Weights of a small autoregressive pixel model: 6600 steps, batches of 192.
Rows from block 3, named by matrix and row number. Rows with one number belong to one attention dimension. Each number is 200 + 30 x the weight over its row's rms, rounded and kept within 0 to 999. All counts start at 0. After the name is the row's rms in percent of the matrix's.
# q: attention query (model.blocks.3.attn.q.weight, 256x256), inputs 172-255
# k: attention key (model.blocks.3.attn.k.weight, 256x256), inputs 172-255
q.155,102,220,178,216,198,186,173,216,181,168,211,186,209,172,180,236,215,204,215,202,185,171,203,173,243,172,223,196,165,234,157,249,173,223,180,167,237,234,230,216,210,168,153,184,179,201,182,213,223,218,234,166,280,255,214,218,178,215,179,196,205,178,229,167,207,197,254,138,201,262,204,230,239,234,157,180,192,159,175,205,174,189,210,160,214
k.155,106,202,222,171,154,227,168,181,148,249,151,224,226,170,166,187,201,187,249,162,215,193,170,146,193,201,218,221,202,197,170,189,176,215,197,224,208,193,195,220,175,222,174,164,201,234,219,202,215,203,207,214,156,228,158,149,181,263,202,238,158,158,212,236,190,195,163,191,169,254,201,184,226,227,206,221,164,195,194,258,177,193,249,186,173
q.156,090,243,190,223,197,193,183,226,212,163,213,194,186,245,181,196,223,191,268,235,153,173,270,179,187,192,218,194,188,234,177,239,158,187,192,151,265,174,239,239,188,210,212,169,228,193,161,226,180,183,212,183,166,157,190,191,221,234,171,215,222,217,181,196,183,191,242,177,210,191,177,196,223,199,177,187,169,210,190,210,208,179,193,188,196
k.156,098,194,214,242,243,181,180,213,165,184,188,171,192,291,189,226,218,170,196,212,173,223,136,174,230,165,197,150,168,222,196,130,188,202,201,188,172,220,179,194,192,153,179,254,178,185,254,228,188,160,191,271,224,184,130,193,195,187,204,166,164,186,188,185,205,204,183,215,207,199,224,219,196,227,195,182,210,215,197,192,218,237,217,201,247
q.157,091,204,258,200,202,182,214,255,165,188,189,190,212,211,164,209,212,217,215,224,187,204,141,168,155,140,170,266,143,249,179,213,200,197,198,192,218,233,191,184,208,186,172,230,190,202,211,197,235,181,236,224,183,168,195,206,228,223,212,196,237,154,190,179,230,252,175,198,212,194,165,233,190,186,233,174,176,203,229,206,179,205,154,213,148
k.157,095,186,191,210,186,201,196,165,248,189,153,184,211,236,141,242,149,164,228,149,148,190,241,177,188,226,199,177,207,192,185,210,194,275,209,188,242,194,235,219,210,217,170,203,197,200,206,187,202,201,256,241,172,236,204,192,159,224,220,105,239,204,198,234,203,160,225,195,230,196,221,203,206,237,184,194,231,209,191,203,163,233,245,200,236
q.158,096,163,211,218,226,200,203,190,168,209,222,219,186,232,213,200,226,169,135,219,170,162,189,218,168,209,190,194,173,230,193,164,208,208,201,169,181,235,232,187,213,207,156,251,219,182,164,223,196,207,189,228,251,233,160,185,238,212,178,199,196,213,203,257,177,211,188,226,187,206,226,207,194,243,210,165,216,171,165,193,189,195,211,193,213
k.158,096,205,168,225,273,120,180,267,182,148,227,191,202,215,151,249,206,177,189,212,226,183,193,234,144,221,209,225,237,190,204,239,203,240,216,214,218,238,179,221,192,224,216,231,187,198,150,228,213,196,182,152,196,175,241,124,195,170,198,239,182,221,206,160,216,171,160,225,236,138,178,185,195,211,199,153,208,205,187,223,240,188,239,195,132
q.159,103,241,206,186,239,198,210,171,240,210,178,220,247,238,239,147,214,169,219,183,142,192,202,210,223,166,233,214,191,175,164,256,203,182,214,249,198,228,194,217,236,190,185,223,195,159,197,181,200,206,189,142,217,244,167,186,144,182,190,246,208,195,202,240,167,215,206,214,154,202,225,154,226,208,164,209,195,224,112,215,216,178,208,227,227
k.159,103,257,256,201,224,221,204,268,214,249,194,166,235,198,180,188,237,201,192,186,236,157,169,223,250,255,176,249,154,247,147,201,157,145,229,178,218,182,201,188,226,235,212,218,211,201,163,200,215,208,206,218,184,152,191,169,280,208,277,201,230,158,173,186,227,194,217,236,196,179,156,179,190,120,141,181,275,182,186,220,221,224,222,180,181
q.160,098,201,192,162,236,170,230,194,244,166,221,237,199,167,214,208,202,217,246,153,238,190,171,192,183,240,213,136,239,189,239,131,176,244,180,217,165,203,204,253,194,247,226,238,230,198,196,238,156,218,199,163,158,129,219,206,185,207,151,191,210,213,211,159,181,189,225,202,188,186,210,208,256,262,210,243,223,227,201,167,187,174,161,251,181
k.160,095,188,189,171,168,176,188,161,126,183,131,196,167,173,271,191,210,176,222,181,207,188,181,201,192,223,221,266,189,225,225,270,194,215,196,248,242,167,183,199,218,203,177,215,232,179,114,199,176,165,183,167,221,257,185,240,194,221,255,160,161,214,215,210,225,209,221,149,185,178,224,239,181,215,192,238,203,138,200,182,229,248,190,193,178
q.161,092,225,199,159,207,236,155,151,162,239,212,176,212,200,204,233,180,176,168,222,162,218,208,162,223,186,227,275,256,227,217,202,210,209,174,225,189,187,174,231,218,158,208,263,222,188,152,182,231,188,197,185,225,200,225,195,277,200,204,243,188,200,262,231,206,203,180,185,176,162,209,177,180,181,242,161,181,209,203,203,197,165,166,184,159
k.161,096,172,152,179,226,206,187,182,205,222,196,237,238,182,282,163,223,221,234,216,178,177,249,190,199,198,215,177,218,192,197,173,187,216,200,172,216,217,196,207,193,225,222,212,179,187,205,201,177,159,156,179,171,179,193,231,151,189,171,247,224,172,134,195,202,187,244,164,152,189,221,209,214,162,197,206,174,232,250,189,177,232,189,201,244
q.162,106,199,130,204,231,215,191,178,205,223,210,145,183,207,152,159,182,197,223,132,209,144,214,142,176,176,262,241,185,192,169,225,190,196,192,170,227,219,180,216,231,148,203,174,216,127,188,200,180,217,184,216,220,227,176,247,233,222,153,201,239,189,221,184,222,154,259,212,236,264,232,203,212,148,204,207,185,217,208,213,206,236,183,233,213
k.162,107,192,243,201,229,149,171,245,215,143,218,175,218,234,176,202,168,191,220,241,195,165,106,174,154,222,185,220,191,233,226,230,212,192,150,216,226,173,206,168,200,199,164,179,200,195,229,259,215,225,175,145,223,183,167,195,207,203,222,180,178,220,186,189,170,211,212,170,220,200,164,235,215,225,231,200,187,205,173,188,229,175,236,142,172
q.163,083,214,236,224,212,200,234,164,191,172,237,212,198,147,258,216,204,178,231,220,181,225,185,217,187,208,203,208,237,161,179,154,207,170,214,193,201,230,140,220,203,211,186,231,200,169,180,166,214,179,223,126,171,204,193,186,217,218,163,222,164,204,230,159,212,207,205,258,217,201,209,189,185,169,184,216,169,216,196,179,160,198,192,239,186
k.163,088,234,249,214,210,179,172,232,199,200,259,187,216,155,198,243,205,173,166,172,188,196,172,170,218,130,174,188,215,320,239,140,181,154,186,160,198,158,214,181,198,185,251,191,226,185,237,251,145,233,207,211,229,216,201,125,235,166,152,155,180,231,169,207,191,220,165,142,230,222,203,215,209,240,188,193,234,169,194,197,237,183,208,236,232
q.164,089,198,212,180,182,231,152,204,184,216,203,263,238,213,179,194,201,179,242,175,193,214,285,194,260,195,225,214,196,218,181,242,241,204,189,222,190,212,239,189,141,209,287,223,191,211,215,209,178,215,250,260,177,212,168,224,197,232,200,218,177,213,164,189,155,225,198,197,203,135,192,187,192,225,178,212,207,159,191,165,216,232,171,175,264
k.164,096,256,182,163,188,214,178,180,148,249,202,141,172,239,211,175,181,204,210,184,179,205,179,199,187,184,193,191,190,191,156,169,159,265,190,229,191,165,183,180,227,210,218,215,186,222,149,225,183,184,161,207,222,215,195,250,261,177,221,170,255,153,171,193,199,187,234,257,217,224,177,173,196,204,182,243,201,247,181,219,234,214,225,207,249
q.165,091,203,228,129,198,195,173,162,151,192,217,171,229,209,192,184,212,172,252,172,185,200,248,197,211,217,255,224,190,174,230,242,226,228,251,202,227,184,207,208,213,214,220,136,216,205,177,143,218,241,176,199,213,249,188,204,132,197,181,191,227,232,207,146,233,156,240,205,178,258,236,182,219,165,144,239,172,125,219,212,183,202,201,203,228
k.165,104,190,165,105,173,152,234,175,222,226,171,226,178,186,212,185,179,202,181,217,241,235,220,238,203,211,234,170,185,119,260,252,185,180,208,224,173,184,181,223,212,251,221,199,188,236,209,197,223,216,163,134,218,227,274,239,205,185,203,218,209,178,202,181,213,188,191,214,213,217,232,168,222,174,226,218,167,239,197,177,216,207,204,204,183
q.166,090,179,187,248,190,215,275,225,167,241,176,222,193,214,192,247,178,177,194,231,121,217,265,183,205,182,242,202,269,192,161,220,194,239,195,157,209,230,196,237,224,195,215,204,251,197,200,164,181,233,200,202,221,155,201,215,240,197,181,195,213,204,164,207,212,158,192,216,162,228,174,141,179,243,195,235,202,153,173,197,191,178,155,221,194
k.166,094,197,181,212,190,161,187,246,234,290,198,204,165,171,221,144,174,222,217,279,154,177,265,157,254,193,214,196,214,168,218,171,209,222,144,229,178,232,190,186,168,194,249,208,147,192,159,220,232,170,123,203,215,170,178,184,203,189,191,179,158,136,246,216,207,239,183,200,213,225,247,200,214,214,192,187,156,192,240,210,276,183,191,208,186
q.167,090,185,161,311,196,183,244,172,227,244,209,229,206,179,192,243,151,205,183,204,207,196,251,199,151,159,203,194,171,220,148,148,217,205,185,186,184,239,210,185,208,216,224,180,202,182,203,212,200,229,205,253,257,198,262,209,142,160,159,238,181,223,187,174,177,190,211,220,223,188,185,185,208,245,173,195,203,191,195,164,197,145,238,239,227
k.167,093,213,217,259,125,209,199,216,202,158,221,196,231,157,209,191,202,181,174,203,263,222,179,236,238,223,133,207,236,163,179,202,199,160,234,214,189,185,170,161,200,216,201,218,221,185,156,208,150,155,205,176,161,215,234,189,184,213,118,210,192,218,172,173,207,198,136,195,183,149,195,260,185,200,220,130,227,217,210,196,186,219,221,229,216
q.168,099,237,154,194,244,226,239,179,174,185,190,186,169,189,228,155,169,155,198,182,149,171,196,169,256,167,264,210,156,200,203,261,191,201,217,197,196,200,187,201,180,217,165,210,210,213,195,180,200,203,232,228,247,239,195,201,153,189,171,232,157,210,187,223,153,159,250,228,223,186,260,190,240,169,248,199,172,214,205,202,240,253,188,277,173
k.168,109,181,193,147,166,156,188,185,238,156,205,243,209,160,215,229,219,193,163,214,270,234,184,208,216,155,163,176,255,174,201,159,206,195,164,238,185,202,240,191,171,244,230,238,187,169,206,208,199,172,208,227,178,179,226,158,228,230,208,189,223,238,174,197,212,251,243,180,206,186,178,220,173,181,171,178,197,144,184,186,168,192,250,212,230
q.169,098,139,149,144,176,184,232,174,199,219,193,155,159,190,191,188,187,257,228,223,226,194,225,189,164,214,196,198,259,161,188,138,210,205,163,210,208,182,180,232,238,200,193,198,183,157,194,198,217,177,143,154,171,204,238,235,219,229,163,197,236,187,246,231,239,266,213,194,150,244,180,197,194,215,196,218,191,179,191,222,182,179,179,221,257
k.169,105,180,171,212,212,124,246,187,230,224,229,190,205,179,229,159,209,190,249,228,196,185,239,212,218,211,218,197,187,180,221,142,203,266,207,273,213,238,220,226,240,231,207,171,184,208,179,209,217,224,163,171,245,266,190,202,185,233,222,207,184,186,240,175,188,191,194,251,175,183,249,183,236,190,204,208,150,170,191,198,240,181,197,201,228
q.170,096,203,183,209,220,191,177,227,250,211,190,176,234,199,174,185,184,211,200,192,212,223,192,245,198,216,174,233,221,186,123,213,217,187,153,237,193,198,206,179,241,178,236,199,207,151,166,231,173,151,178,170,156,122,219,220,253,169,200,145,238,192,225,130,223,191,208,169,185,162,160,260,218,217,221,199,157,206,250,179,197,216,241,196,182
k.170,093,243,165,184,220,226,143,227,215,162,180,154,180,260,205,201,137,174,196,222,235,192,131,179,171,168,180,199,195,200,166,186,148,212,167,185,202,180,186,209,260,221,219,196,193,198,213,222,165,204,177,216,176,228,191,192,209,189,168,133,172,243,223,180,234,157,238,197,170,160,187,200,203,233,234,180,162,215,186,244,205,225,175,206,155
q.171,090,219,193,200,178,195,268,196,226,191,152,198,166,188,182,214,221,207,230,164,212,187,152,253,275,168,193,185,150,244,178,170,184,221,129,245,233,180,246,250,179,204,164,176,201,164,254,200,157,240,192,129,180,243,209,244,192,191,154,177,194,204,159,226,244,220,191,233,182,154,248,202,194,156,204,252,205,212,173,204,189,224,263,192,194
k.171,092,227,161,235,163,167,228,167,192,231,242,176,226,216,209,238,187,181,228,222,177,247,203,142,260,147,174,240,200,198,182,202,139,200,199,211,230,141,163,226,189,183,153,195,190,158,167,187,203,226,180,208,189,249,206,210,219,227,125,215,184,241,174,188,164,151,200,243,174,114,246,174,237,136,199,151,217,248,187,190,166,189,210,185,177
q.172,106,224,209,228,221,201,221,219,190,205,238,118,184,218,175,261,191,210,207,235,202,253,162,251,180,156,186,199,178,177,194,157,204,170,169,183,231,175,213,220,218,206,230,178,211,174,194,188,169,161,230,212,187,141,204,211,216,173,200,198,203,224,193,173,188,198,176,206,146,166,263,229,204,205,238,226,158,202,248,190,204,194,192,193,165
k.172,089,209,218,197,196,250,225,169,163,224,199,166,154,222,167,253,151,168,249,190,228,208,259,188,152,261,188,170,190,182,197,223,198,160,243,185,177,122,230,195,211,194,198,211,226,230,230,171,134,219,141,231,190,193,261,221,289,187,178,227,175,216,177,206,213,167,221,252,139,188,208,184,177,189,189,200,157,217,167,224,202,212,177,164,219
q.173,104,116,169,158,181,159,226,170,166,190,189,210,188,143,231,257,220,244,187,241,176,186,242,231,228,235,188,218,170,150,231,288,223,196,186,229,147,202,146,209,148,230,120,201,171,221,181,178,251,149,242,173,187,207,208,240,113,248,214,201,193,141,227,197,197,221,188,194,210,258,218,253,220,192,223,219,176,262,217,208,149,200,197,160,188
k.173,099,185,243,204,194,188,190,162,207,140,219,189,233,175,220,234,251,224,244,171,221,214,237,241,158,264,181,196,159,186,200,227,239,177,193,239,183,202,179,198,216,180,131,176,213,194,225,180,221,210,191,185,191,178,186,234,166,199,173,189,166,212,199,243,158,221,162,200,241,218,226,217,177,171,175,243,189,219,154,229,158,166,239,200,175