Weights of a small autoregressive pixel model: layers 8.
Rows from block 4, named by matrix and row number. Rows with one number belong to one attention dimension. Each number is 200 + 40 x the weight over its row's rms, rounded and kept within 0 to 999. All counts start at 0. After the name is the row's rms in percent of the matrix's.
# v: attention value (model.blocks.4.attn.v.weight, 256x256), inputs 156-207
# proj: attention output (model.blocks.4.attn.proj.weight, 256x256, transposed), outputs 156-207
v.51,093,228,152,214,169,223,181,213,257,135,185,260,218,202,221,208,133,187,158,130,207,253,79,252,190,223,216,165,232,202,111,161,179,216,219,228,198,128,217,177,189,199,223,244,214,199,211,302,271,162,223,188,125
v.52,080,194,191,213,227,229,202,180,241,181,185,181,188,195,260,216,135,132,125,229,202,174,197,138,160,185,160,237,236,108,131,195,161,147,239,155,198,149,240,238,205,197,180,170,220,211,243,89,193,115,203,163,157
v.53,112,214,178,173,242,250,188,192,205,184,176,186,247,188,183,208,134,192,242,136,231,198,209,213,95,179,206,254,235,169,218,241,162,208,159,257,190,200,268,232,240,218,233,184,236,265,297,236,189,303,213,210,201
v.54,095,211,201,230,245,199,187,208,210,190,188,185,176,158,253,176,219,197,296,191,269,212,111,249,171,225,256,181,204,193,249,146,149,189,210,209,129,212,236,160,203,193,205,167,114,112,246,168,214,221,186,229,222
v.55,088,270,204,99,281,177,209,231,220,170,203,213,280,193,231,235,218,164,147,182,171,179,232,230,297,273,179,226,272,162,245,193,210,178,220,94,223,211,225,216,198,207,150,155,277,134,248,278,160,191,183,178,208
v.56,106,233,194,247,218,202,203,186,255,221,156,253,210,155,215,108,162,198,142,174,202,302,182,197,195,271,152,214,236,202,115,200,174,188,232,174,135,157,197,266,145,220,208,249,143,228,188,300,210,125,268,244,226
v.57,095,145,198,83,226,163,163,196,157,189,214,159,231,307,158,231,233,228,252,196,228,174,165,220,185,247,199,119,148,172,143,199,199,181,163,189,146,127,157,146,166,165,245,249,175,210,232,223,234,197,188,198,208
v.58,103,241,196,138,195,188,193,108,280,182,194,247,210,241,140,158,244,223,210,167,221,239,252,159,215,149,145,202,157,211,212,111,155,99,189,202,134,208,235,166,157,296,166,233,158,248,170,184,158,258,246,140,192
v.59,098,180,153,217,218,168,212,169,186,195,246,235,87,167,186,241,182,184,185,158,260,214,138,253,184,204,167,170,134,233,173,170,159,231,202,279,216,205,171,193,224,172,218,194,249,302,204,243,184,180,163,194,254
v.60,094,174,173,145,140,118,260,157,173,226,246,198,201,210,253,207,224,162,181,225,200,176,191,210,193,149,149,221,183,198,247,171,199,214,180,174,232,237,92,263,150,157,168,123,199,259,157,168,153,193,213,209,235
v.61,101,207,231,193,217,148,254,203,177,154,142,199,283,173,178,164,182,174,163,186,191,206,129,229,174,215,230,205,217,178,206,213,200,177,163,212,192,261,222,230,157,215,214,231,181,164,203,253,198,153,140,286,225
v.62,093,196,216,145,183,227,228,161,203,250,136,109,146,200,140,215,215,208,140,188,140,188,180,263,222,238,159,261,232,189,194,151,163,155,281,201,164,192,146,126,279,195,201,240,229,199,229,233,123,173,217,236,205
v.63,099,214,278,153,186,150,142,207,230,219,183,139,246,200,177,212,149,265,229,176,295,206,182,174,228,181,185,160,250,184,172,205,179,215,230,256,125,221,234,233,282,143,188,175,237,207,157,240,177,178,260,188,245
v.64,110,223,185,119,193,240,211,174,237,183,196,269,166,208,256,231,257,163,184,247,167,235,198,200,198,274,206,163,149,173,182,151,245,230,228,106,178,139,196,172,185,271,304,220,172,133,271,249,270,219,249,195,181
v.65,099,262,157,57,272,168,220,230,210,192,252,224,172,164,173,216,232,230,244,230,237,239,138,224,297,207,190,158,242,194,197,185,205,168,93,198,149,199,225,116,216,168,226,231,126,181,164,250,170,170,246,237,221
v.66,086,176,250,179,238,227,211,223,127,178,166,196,186,229,147,199,173,211,227,196,195,160,257,263,189,205,253,180,221,135,209,104,168,246,172,217,182,164,213,132,198,136,174,208,165,225,208,146,177,237,232,264,220
v.67,098,193,254,195,165,172,163,268,270,147,141,118,206,198,164,193,145,225,239,139,164,232,145,174,249,231,224,227,262,129,234,245,203,198,168,165,214,213,270,195,148,185,202,219,235,89,172,189,211,217,195,158,135
v.68,084,219,235,108,193,163,189,163,174,183,189,265,155,217,137,200,169,144,128,305,159,200,222,174,179,194,234,148,233,266,263,205,190,192,236,204,197,204,251,271,206,272,213,208,184,239,151,171,259,159,190,191,208
v.69,097,191,213,198,297,234,183,207,137,194,289,175,153,244,129,205,247,215,165,205,252,154,197,174,167,227,178,180,151,205,117,131,190,140,210,192,168,204,196,168,220,224,196,260,205,123,242,227,171,195,195,167,215
v.70,099,216,141,161,211,204,205,150,189,248,196,168,236,113,269,235,147,157,210,248,123,214,216,259,146,243,211,247,155,88,221,221,211,209,176,243,246,229,200,146,292,177,238,198,192,263,303,176,199,209,197,207,212
v.71,091,177,184,144,183,229,199,56,154,169,216,144,236,229,198,188,115,162,222,162,170,124,225,241,185,227,241,227,182,246,161,222,232,257,226,254,187,195,201,189,158,192,219,133,131,243,153,172,280,166,152,156,214
v.72,102,249,237,177,328,192,192,130,118,262,166,163,157,215,145,241,220,204,116,171,177,215,241,151,208,110,205,128,153,163,167,217,217,280,129,169,154,225,187,176,256,200,220,199,234,185,258,267,217,121,169,171,180
v.73,100,165,203,165,218,199,154,249,152,174,215,230,226,177,204,224,215,172,206,102,231,216,219,199,91,206,194,182,124,282,199,289,222,193,205,204,243,262,234,188,244,239,228,238,154,160,120,231,155,193,217,212,208
v.74,091,209,166,224,118,271,162,182,200,122,140,266,149,176,98,207,202,232,255,230,231,236,235,130,182,190,239,236,108,198,176,213,199,150,153,163,185,196,231,195,166,302,248,213,137,202,207,254,143,214,221,179,190
v.75,076,237,237,165,175,165,158,187,214,158,236,250,245,153,283,281,224,211,179,172,212,172,197,146,148,183,170,165,203,82,104,97,176,170,156,104,211,211,217,195,150,204,152,160,186,222,243,285,237,163,210,198,179
v.76,110,159,209,191,181,206,191,201,240,210,265,170,127,133,157,171,185,143,192,203,165,179,254,211,224,247,193,232,109,166,249,149,210,203,285,209,161,231,239,202,268,208,208,195,154,226,221,187,144,216,224,214,225
v.77,103,127,145,123,231,195,185,237,131,131,209,133,135,136,200,173,185,216,260,164,248,146,172,216,157,227,142,240,225,249,205,196,185,184,141,196,148,200,145,246,217,195,217,188,205,182,224,162,233,239,184,249,163
v.78,105,188,177,212,201,150,248,282,212,244,151,233,255,143,168,195,199,222,191,231,169,151,255,166,148,243,187,156,228,252,111,220,189,100,177,115,247,225,227,185,207,185,245,180,201,225,143,196,131,125,264,204,227
v.79,091,274,227,253,165,251,177,261,159,223,196,186,244,223,135,167,153,228,283,184,200,216,289,218,179,211,159,175,190,194,287,134,224,256,143,237,154,197,153,238,200,196,211,237,153,268,184,185,152,164,256,156,194
v.80,104,204,156,162,261,214,147,215,196,208,232,210,230,268,251,160,170,207,247,232,191,247,240,232,210,223,220,216,228,222,213,137,194,252,219,125,227,198,174,204,194,199,197,166,261,192,135,198,156,219,251,163,150
proj.51,092,188,203,172,201,257,226,202,182,192,219,207,192,166,168,245,249,132,249,246,190,197,217,201,222,202,263,191,151,246,181,175,288,185,228,213,198,242,193,217,219,186,210,189,181,199,187,143,207,229,207,208,301
proj.52,081,142,194,223,283,179,106,235,196,164,213,217,172,204,208,156,249,273,223,180,175,202,232,187,181,192,187,217,127,170,236,188,243,186,226,213,242,235,198,185,153,175,222,210,150,128,166,207,241,220,193,177,197
proj.53,107,197,262,202,165,233,207,132,201,275,217,225,199,184,205,191,176,178,66,231,203,146,206,208,272,246,221,204,187,217,235,269,193,271,185,190,214,106,192,265,155,183,169,98,251,249,163,144,179,202,209,199,158
proj.54,094,121,184,220,153,181,260,229,208,209,242,200,155,181,202,229,211,241,232,208,144,201,196,267,279,284,217,222,180,222,193,185,246,160,221,194,200,178,229,168,171,162,173,180,226,212,160,231,205,179,161,256,238
proj.55,094,137,183,276,246,213,222,201,133,253,183,123,176,206,179,144,143,221,266,178,183,267,161,210,174,191,197,135,203,104,160,143,224,186,172,233,241,274,274,159,216,202,169,252,128,239,219,267,153,207,184,221,186
proj.56,105,157,196,162,227,224,248,250,239,199,187,202,275,201,194,276,236,184,184,222,187,171,202,160,199,181,235,144,240,235,220,178,227,224,284,255,220,233,256,85,235,204,262,120,236,211,167,169,145,202,217,159,182
proj.57,096,162,245,178,110,242,272,186,228,192,168,128,171,216,157,148,153,168,136,157,215,191,255,112,206,195,178,197,217,152,203,196,203,199,115,197,230,189,129,217,255,222,177,208,243,239,162,132,93,204,216,144,147
proj.58,102,167,230,193,142,95,188,241,212,153,206,266,142,80,194,262,218,189,178,184,213,195,143,267,162,215,244,207,122,170,276,250,251,300,222,205,152,252,196,143,183,159,189,154,222,138,204,165,181,186,191,295,140
proj.59,108,164,202,197,248,153,210,256,208,213,228,193,205,233,230,188,272,284,234,160,168,224,257,186,180,177,191,200,240,241,240,195,206,233,163,172,220,203,256,175,152,196,225,222,202,203,162,211,154,122,229,217,133
proj.60,098,192,295,237,239,226,161,236,176,164,136,205,172,202,201,192,119,239,217,323,127,166,225,241,186,234,260,264,220,155,176,228,155,162,235,224,177,164,139,231,169,184,229,243,219,193,213,228,223,243,163,188,151
proj.61,102,144,224,151,126,150,225,194,180,157,175,259,223,143,165,174,222,251,186,199,246,193,192,215,196,267,194,199,128,202,173,190,209,277,138,198,251,138,135,138,209,171,198,248,200,194,243,214,214,225,182,147,177
proj.62,096,212,202,221,241,222,202,247,247,200,187,177,158,175,208,197,151,197,244,239,213,187,228,251,144,106,238,211,257,162,259,284,153,248,215,179,215,183,259,210,154,200,156,204,237,175,243,174,203,232,150,142,139
proj.63,103,173,118,199,152,195,237,209,100,185,195,240,259,197,135,219,213,228,154,165,138,257,226,180,147,203,203,203,183,180,205,154,170,234,230,202,271,164,229,84,177,213,248,184,192,213,206,242,121,182,237,173,190
proj.64,098,75,168,186,219,200,213,205,217,214,176,218,104,129,180,297,191,227,232,153,247,144,211,144,149,215,214,236,173,179,238,234,150,219,229,173,208,229,232,189,181,241,211,244,299,255,211,136,180,126,245,152,144
proj.65,093,246,202,234,209,170,210,163,211,213,210,170,173,248,181,270,277,203,222,219,168,182,220,150,185,173,123,178,208,188,239,180,184,246,163,174,182,142,279,156,204,231,194,216,259,155,122,165,172,200,208,213,208
proj.66,091,236,130,244,156,150,237,233,239,258,165,210,175,179,170,170,219,230,198,235,182,257,257,229,194,167,194,166,186,165,265,169,196,196,207,232,213,189,179,185,180,148,159,212,221,227,146,208,206,134,174,219,213
proj.67,096,199,182,192,253,207,231,171,243,216,204,278,161,154,166,190,203,202,200,270,211,265,191,128,213,232,150,239,169,167,184,232,184,258,169,189,199,101,169,212,189,128,218,238,227,195,173,207,202,211,205,196,146
proj.68,087,175,242,186,254,209,202,157,200,193,218,210,128,181,207,299,197,177,217,206,199,175,215,141,137,147,175,230,229,245,141,274,242,232,209,119,192,228,187,201,190,248,258,178,232,168,163,154,136,219,176,175,215
proj.69,099,160,219,240,243,224,208,198,166,202,187,138,222,198,174,246,162,180,175,192,165,275,140,154,306,242,246,214,147,163,198,167,98,221,264,229,226,140,241,240,223,206,198,192,171,223,279,257,267,183,208,168,239
proj.70,096,158,192,225,211,201,194,178,228,163,156,205,230,165,244,155,237,236,236,196,247,227,192,300,226,181,197,271,176,211,176,224,171,253,189,176,151,245,234,222,161,184,167,256,244,185,191,154,194,221,254,216,187
proj.71,087,229,208,202,204,205,216,195,216,244,183,201,165,170,151,219,279,156,162,207,202,193,196,134,156,212,151,289,223,154,159,162,207,229,192,137,177,234,241,133,162,187,205,199,238,233,159,149,134,213,203,176,243
proj.72,102,219,230,204,204,220,209,153,236,148,206,161,243,204,176,206,264,230,193,214,203,177,154,195,259,271,200,238,256,256,265,157,192,256,222,134,198,225,271,188,229,130,158,233,287,225,182,203,196,264,204,230,186
proj.73,096,210,207,161,191,227,200,262,208,142,244,193,258,193,133,252,177,192,201,133,188,196,199,282,211,258,249,274,183,180,174,189,173,138,245,228,190,216,126,274,195,167,162,165,173,200,265,221,224,258,190,220,220
proj.74,089,186,216,208,218,194,180,227,156,167,210,195,230,236,206,138,184,256,208,273,145,237,206,170,238,246,230,150,192,257,258,230,256,159,160,187,162,202,211,218,216,130,129,183,169,218,182,205,196,269,276,270,191
proj.75,076,170,183,196,166,219,136,197,189,232,131,140,164,210,171,248,192,206,147,207,99,263,180,264,255,219,200,182,189,227,220,199,266,176,219,186,157,187,136,277,238,193,153,117,172,171,277,144,251,233,209,157,224
proj.76,094,176,206,243,192,159,213,199,171,243,180,158,221,275,242,183,188,239,145,159,216,263,247,211,141,149,165,200,242,188,203,182,209,213,144,150,104,247,281,170,140,237,146,189,183,222,175,169,244,193,197,154,240
proj.77,097,188,252,166,194,213,226,235,296,217,247,283,248,186,226,248,205,232,148,159,183,218,180,157,103,158,201,195,140,202,140,96,196,254,149,181,259,204,170,177,163,149,201,178,196,180,181,269,246,158,213,180,147
proj.78,095,216,243,201,213,234,189,223,149,170,186,140,228,262,205,210,165,179,237,248,145,186,167,167,255,145,175,119,236,296,204,217,277,150,207,199,184,192,200,231,233,191,191,191,158,173,176,217,267,223,180,191,162
proj.79,090,149,97,164,251,194,195,188,211,180,164,253,128,175,175,276,90,243,193,166,204,204,149,186,147,156,211,262,151,212,174,193,251,188,241,173,196,178,104,97,231,189,294,187,215,162,193,198,144,172,180,184,222
proj.80,091,255,233,216,223,177,204,236,232,261,256,233,237,189,232,157,206,201,196,258,174,219,176,138,277,209,204,181,266,195,203,166,196,217,231,245,207,218,205,178,164,172,218,180,184,193,178,241,245,241,228,184,216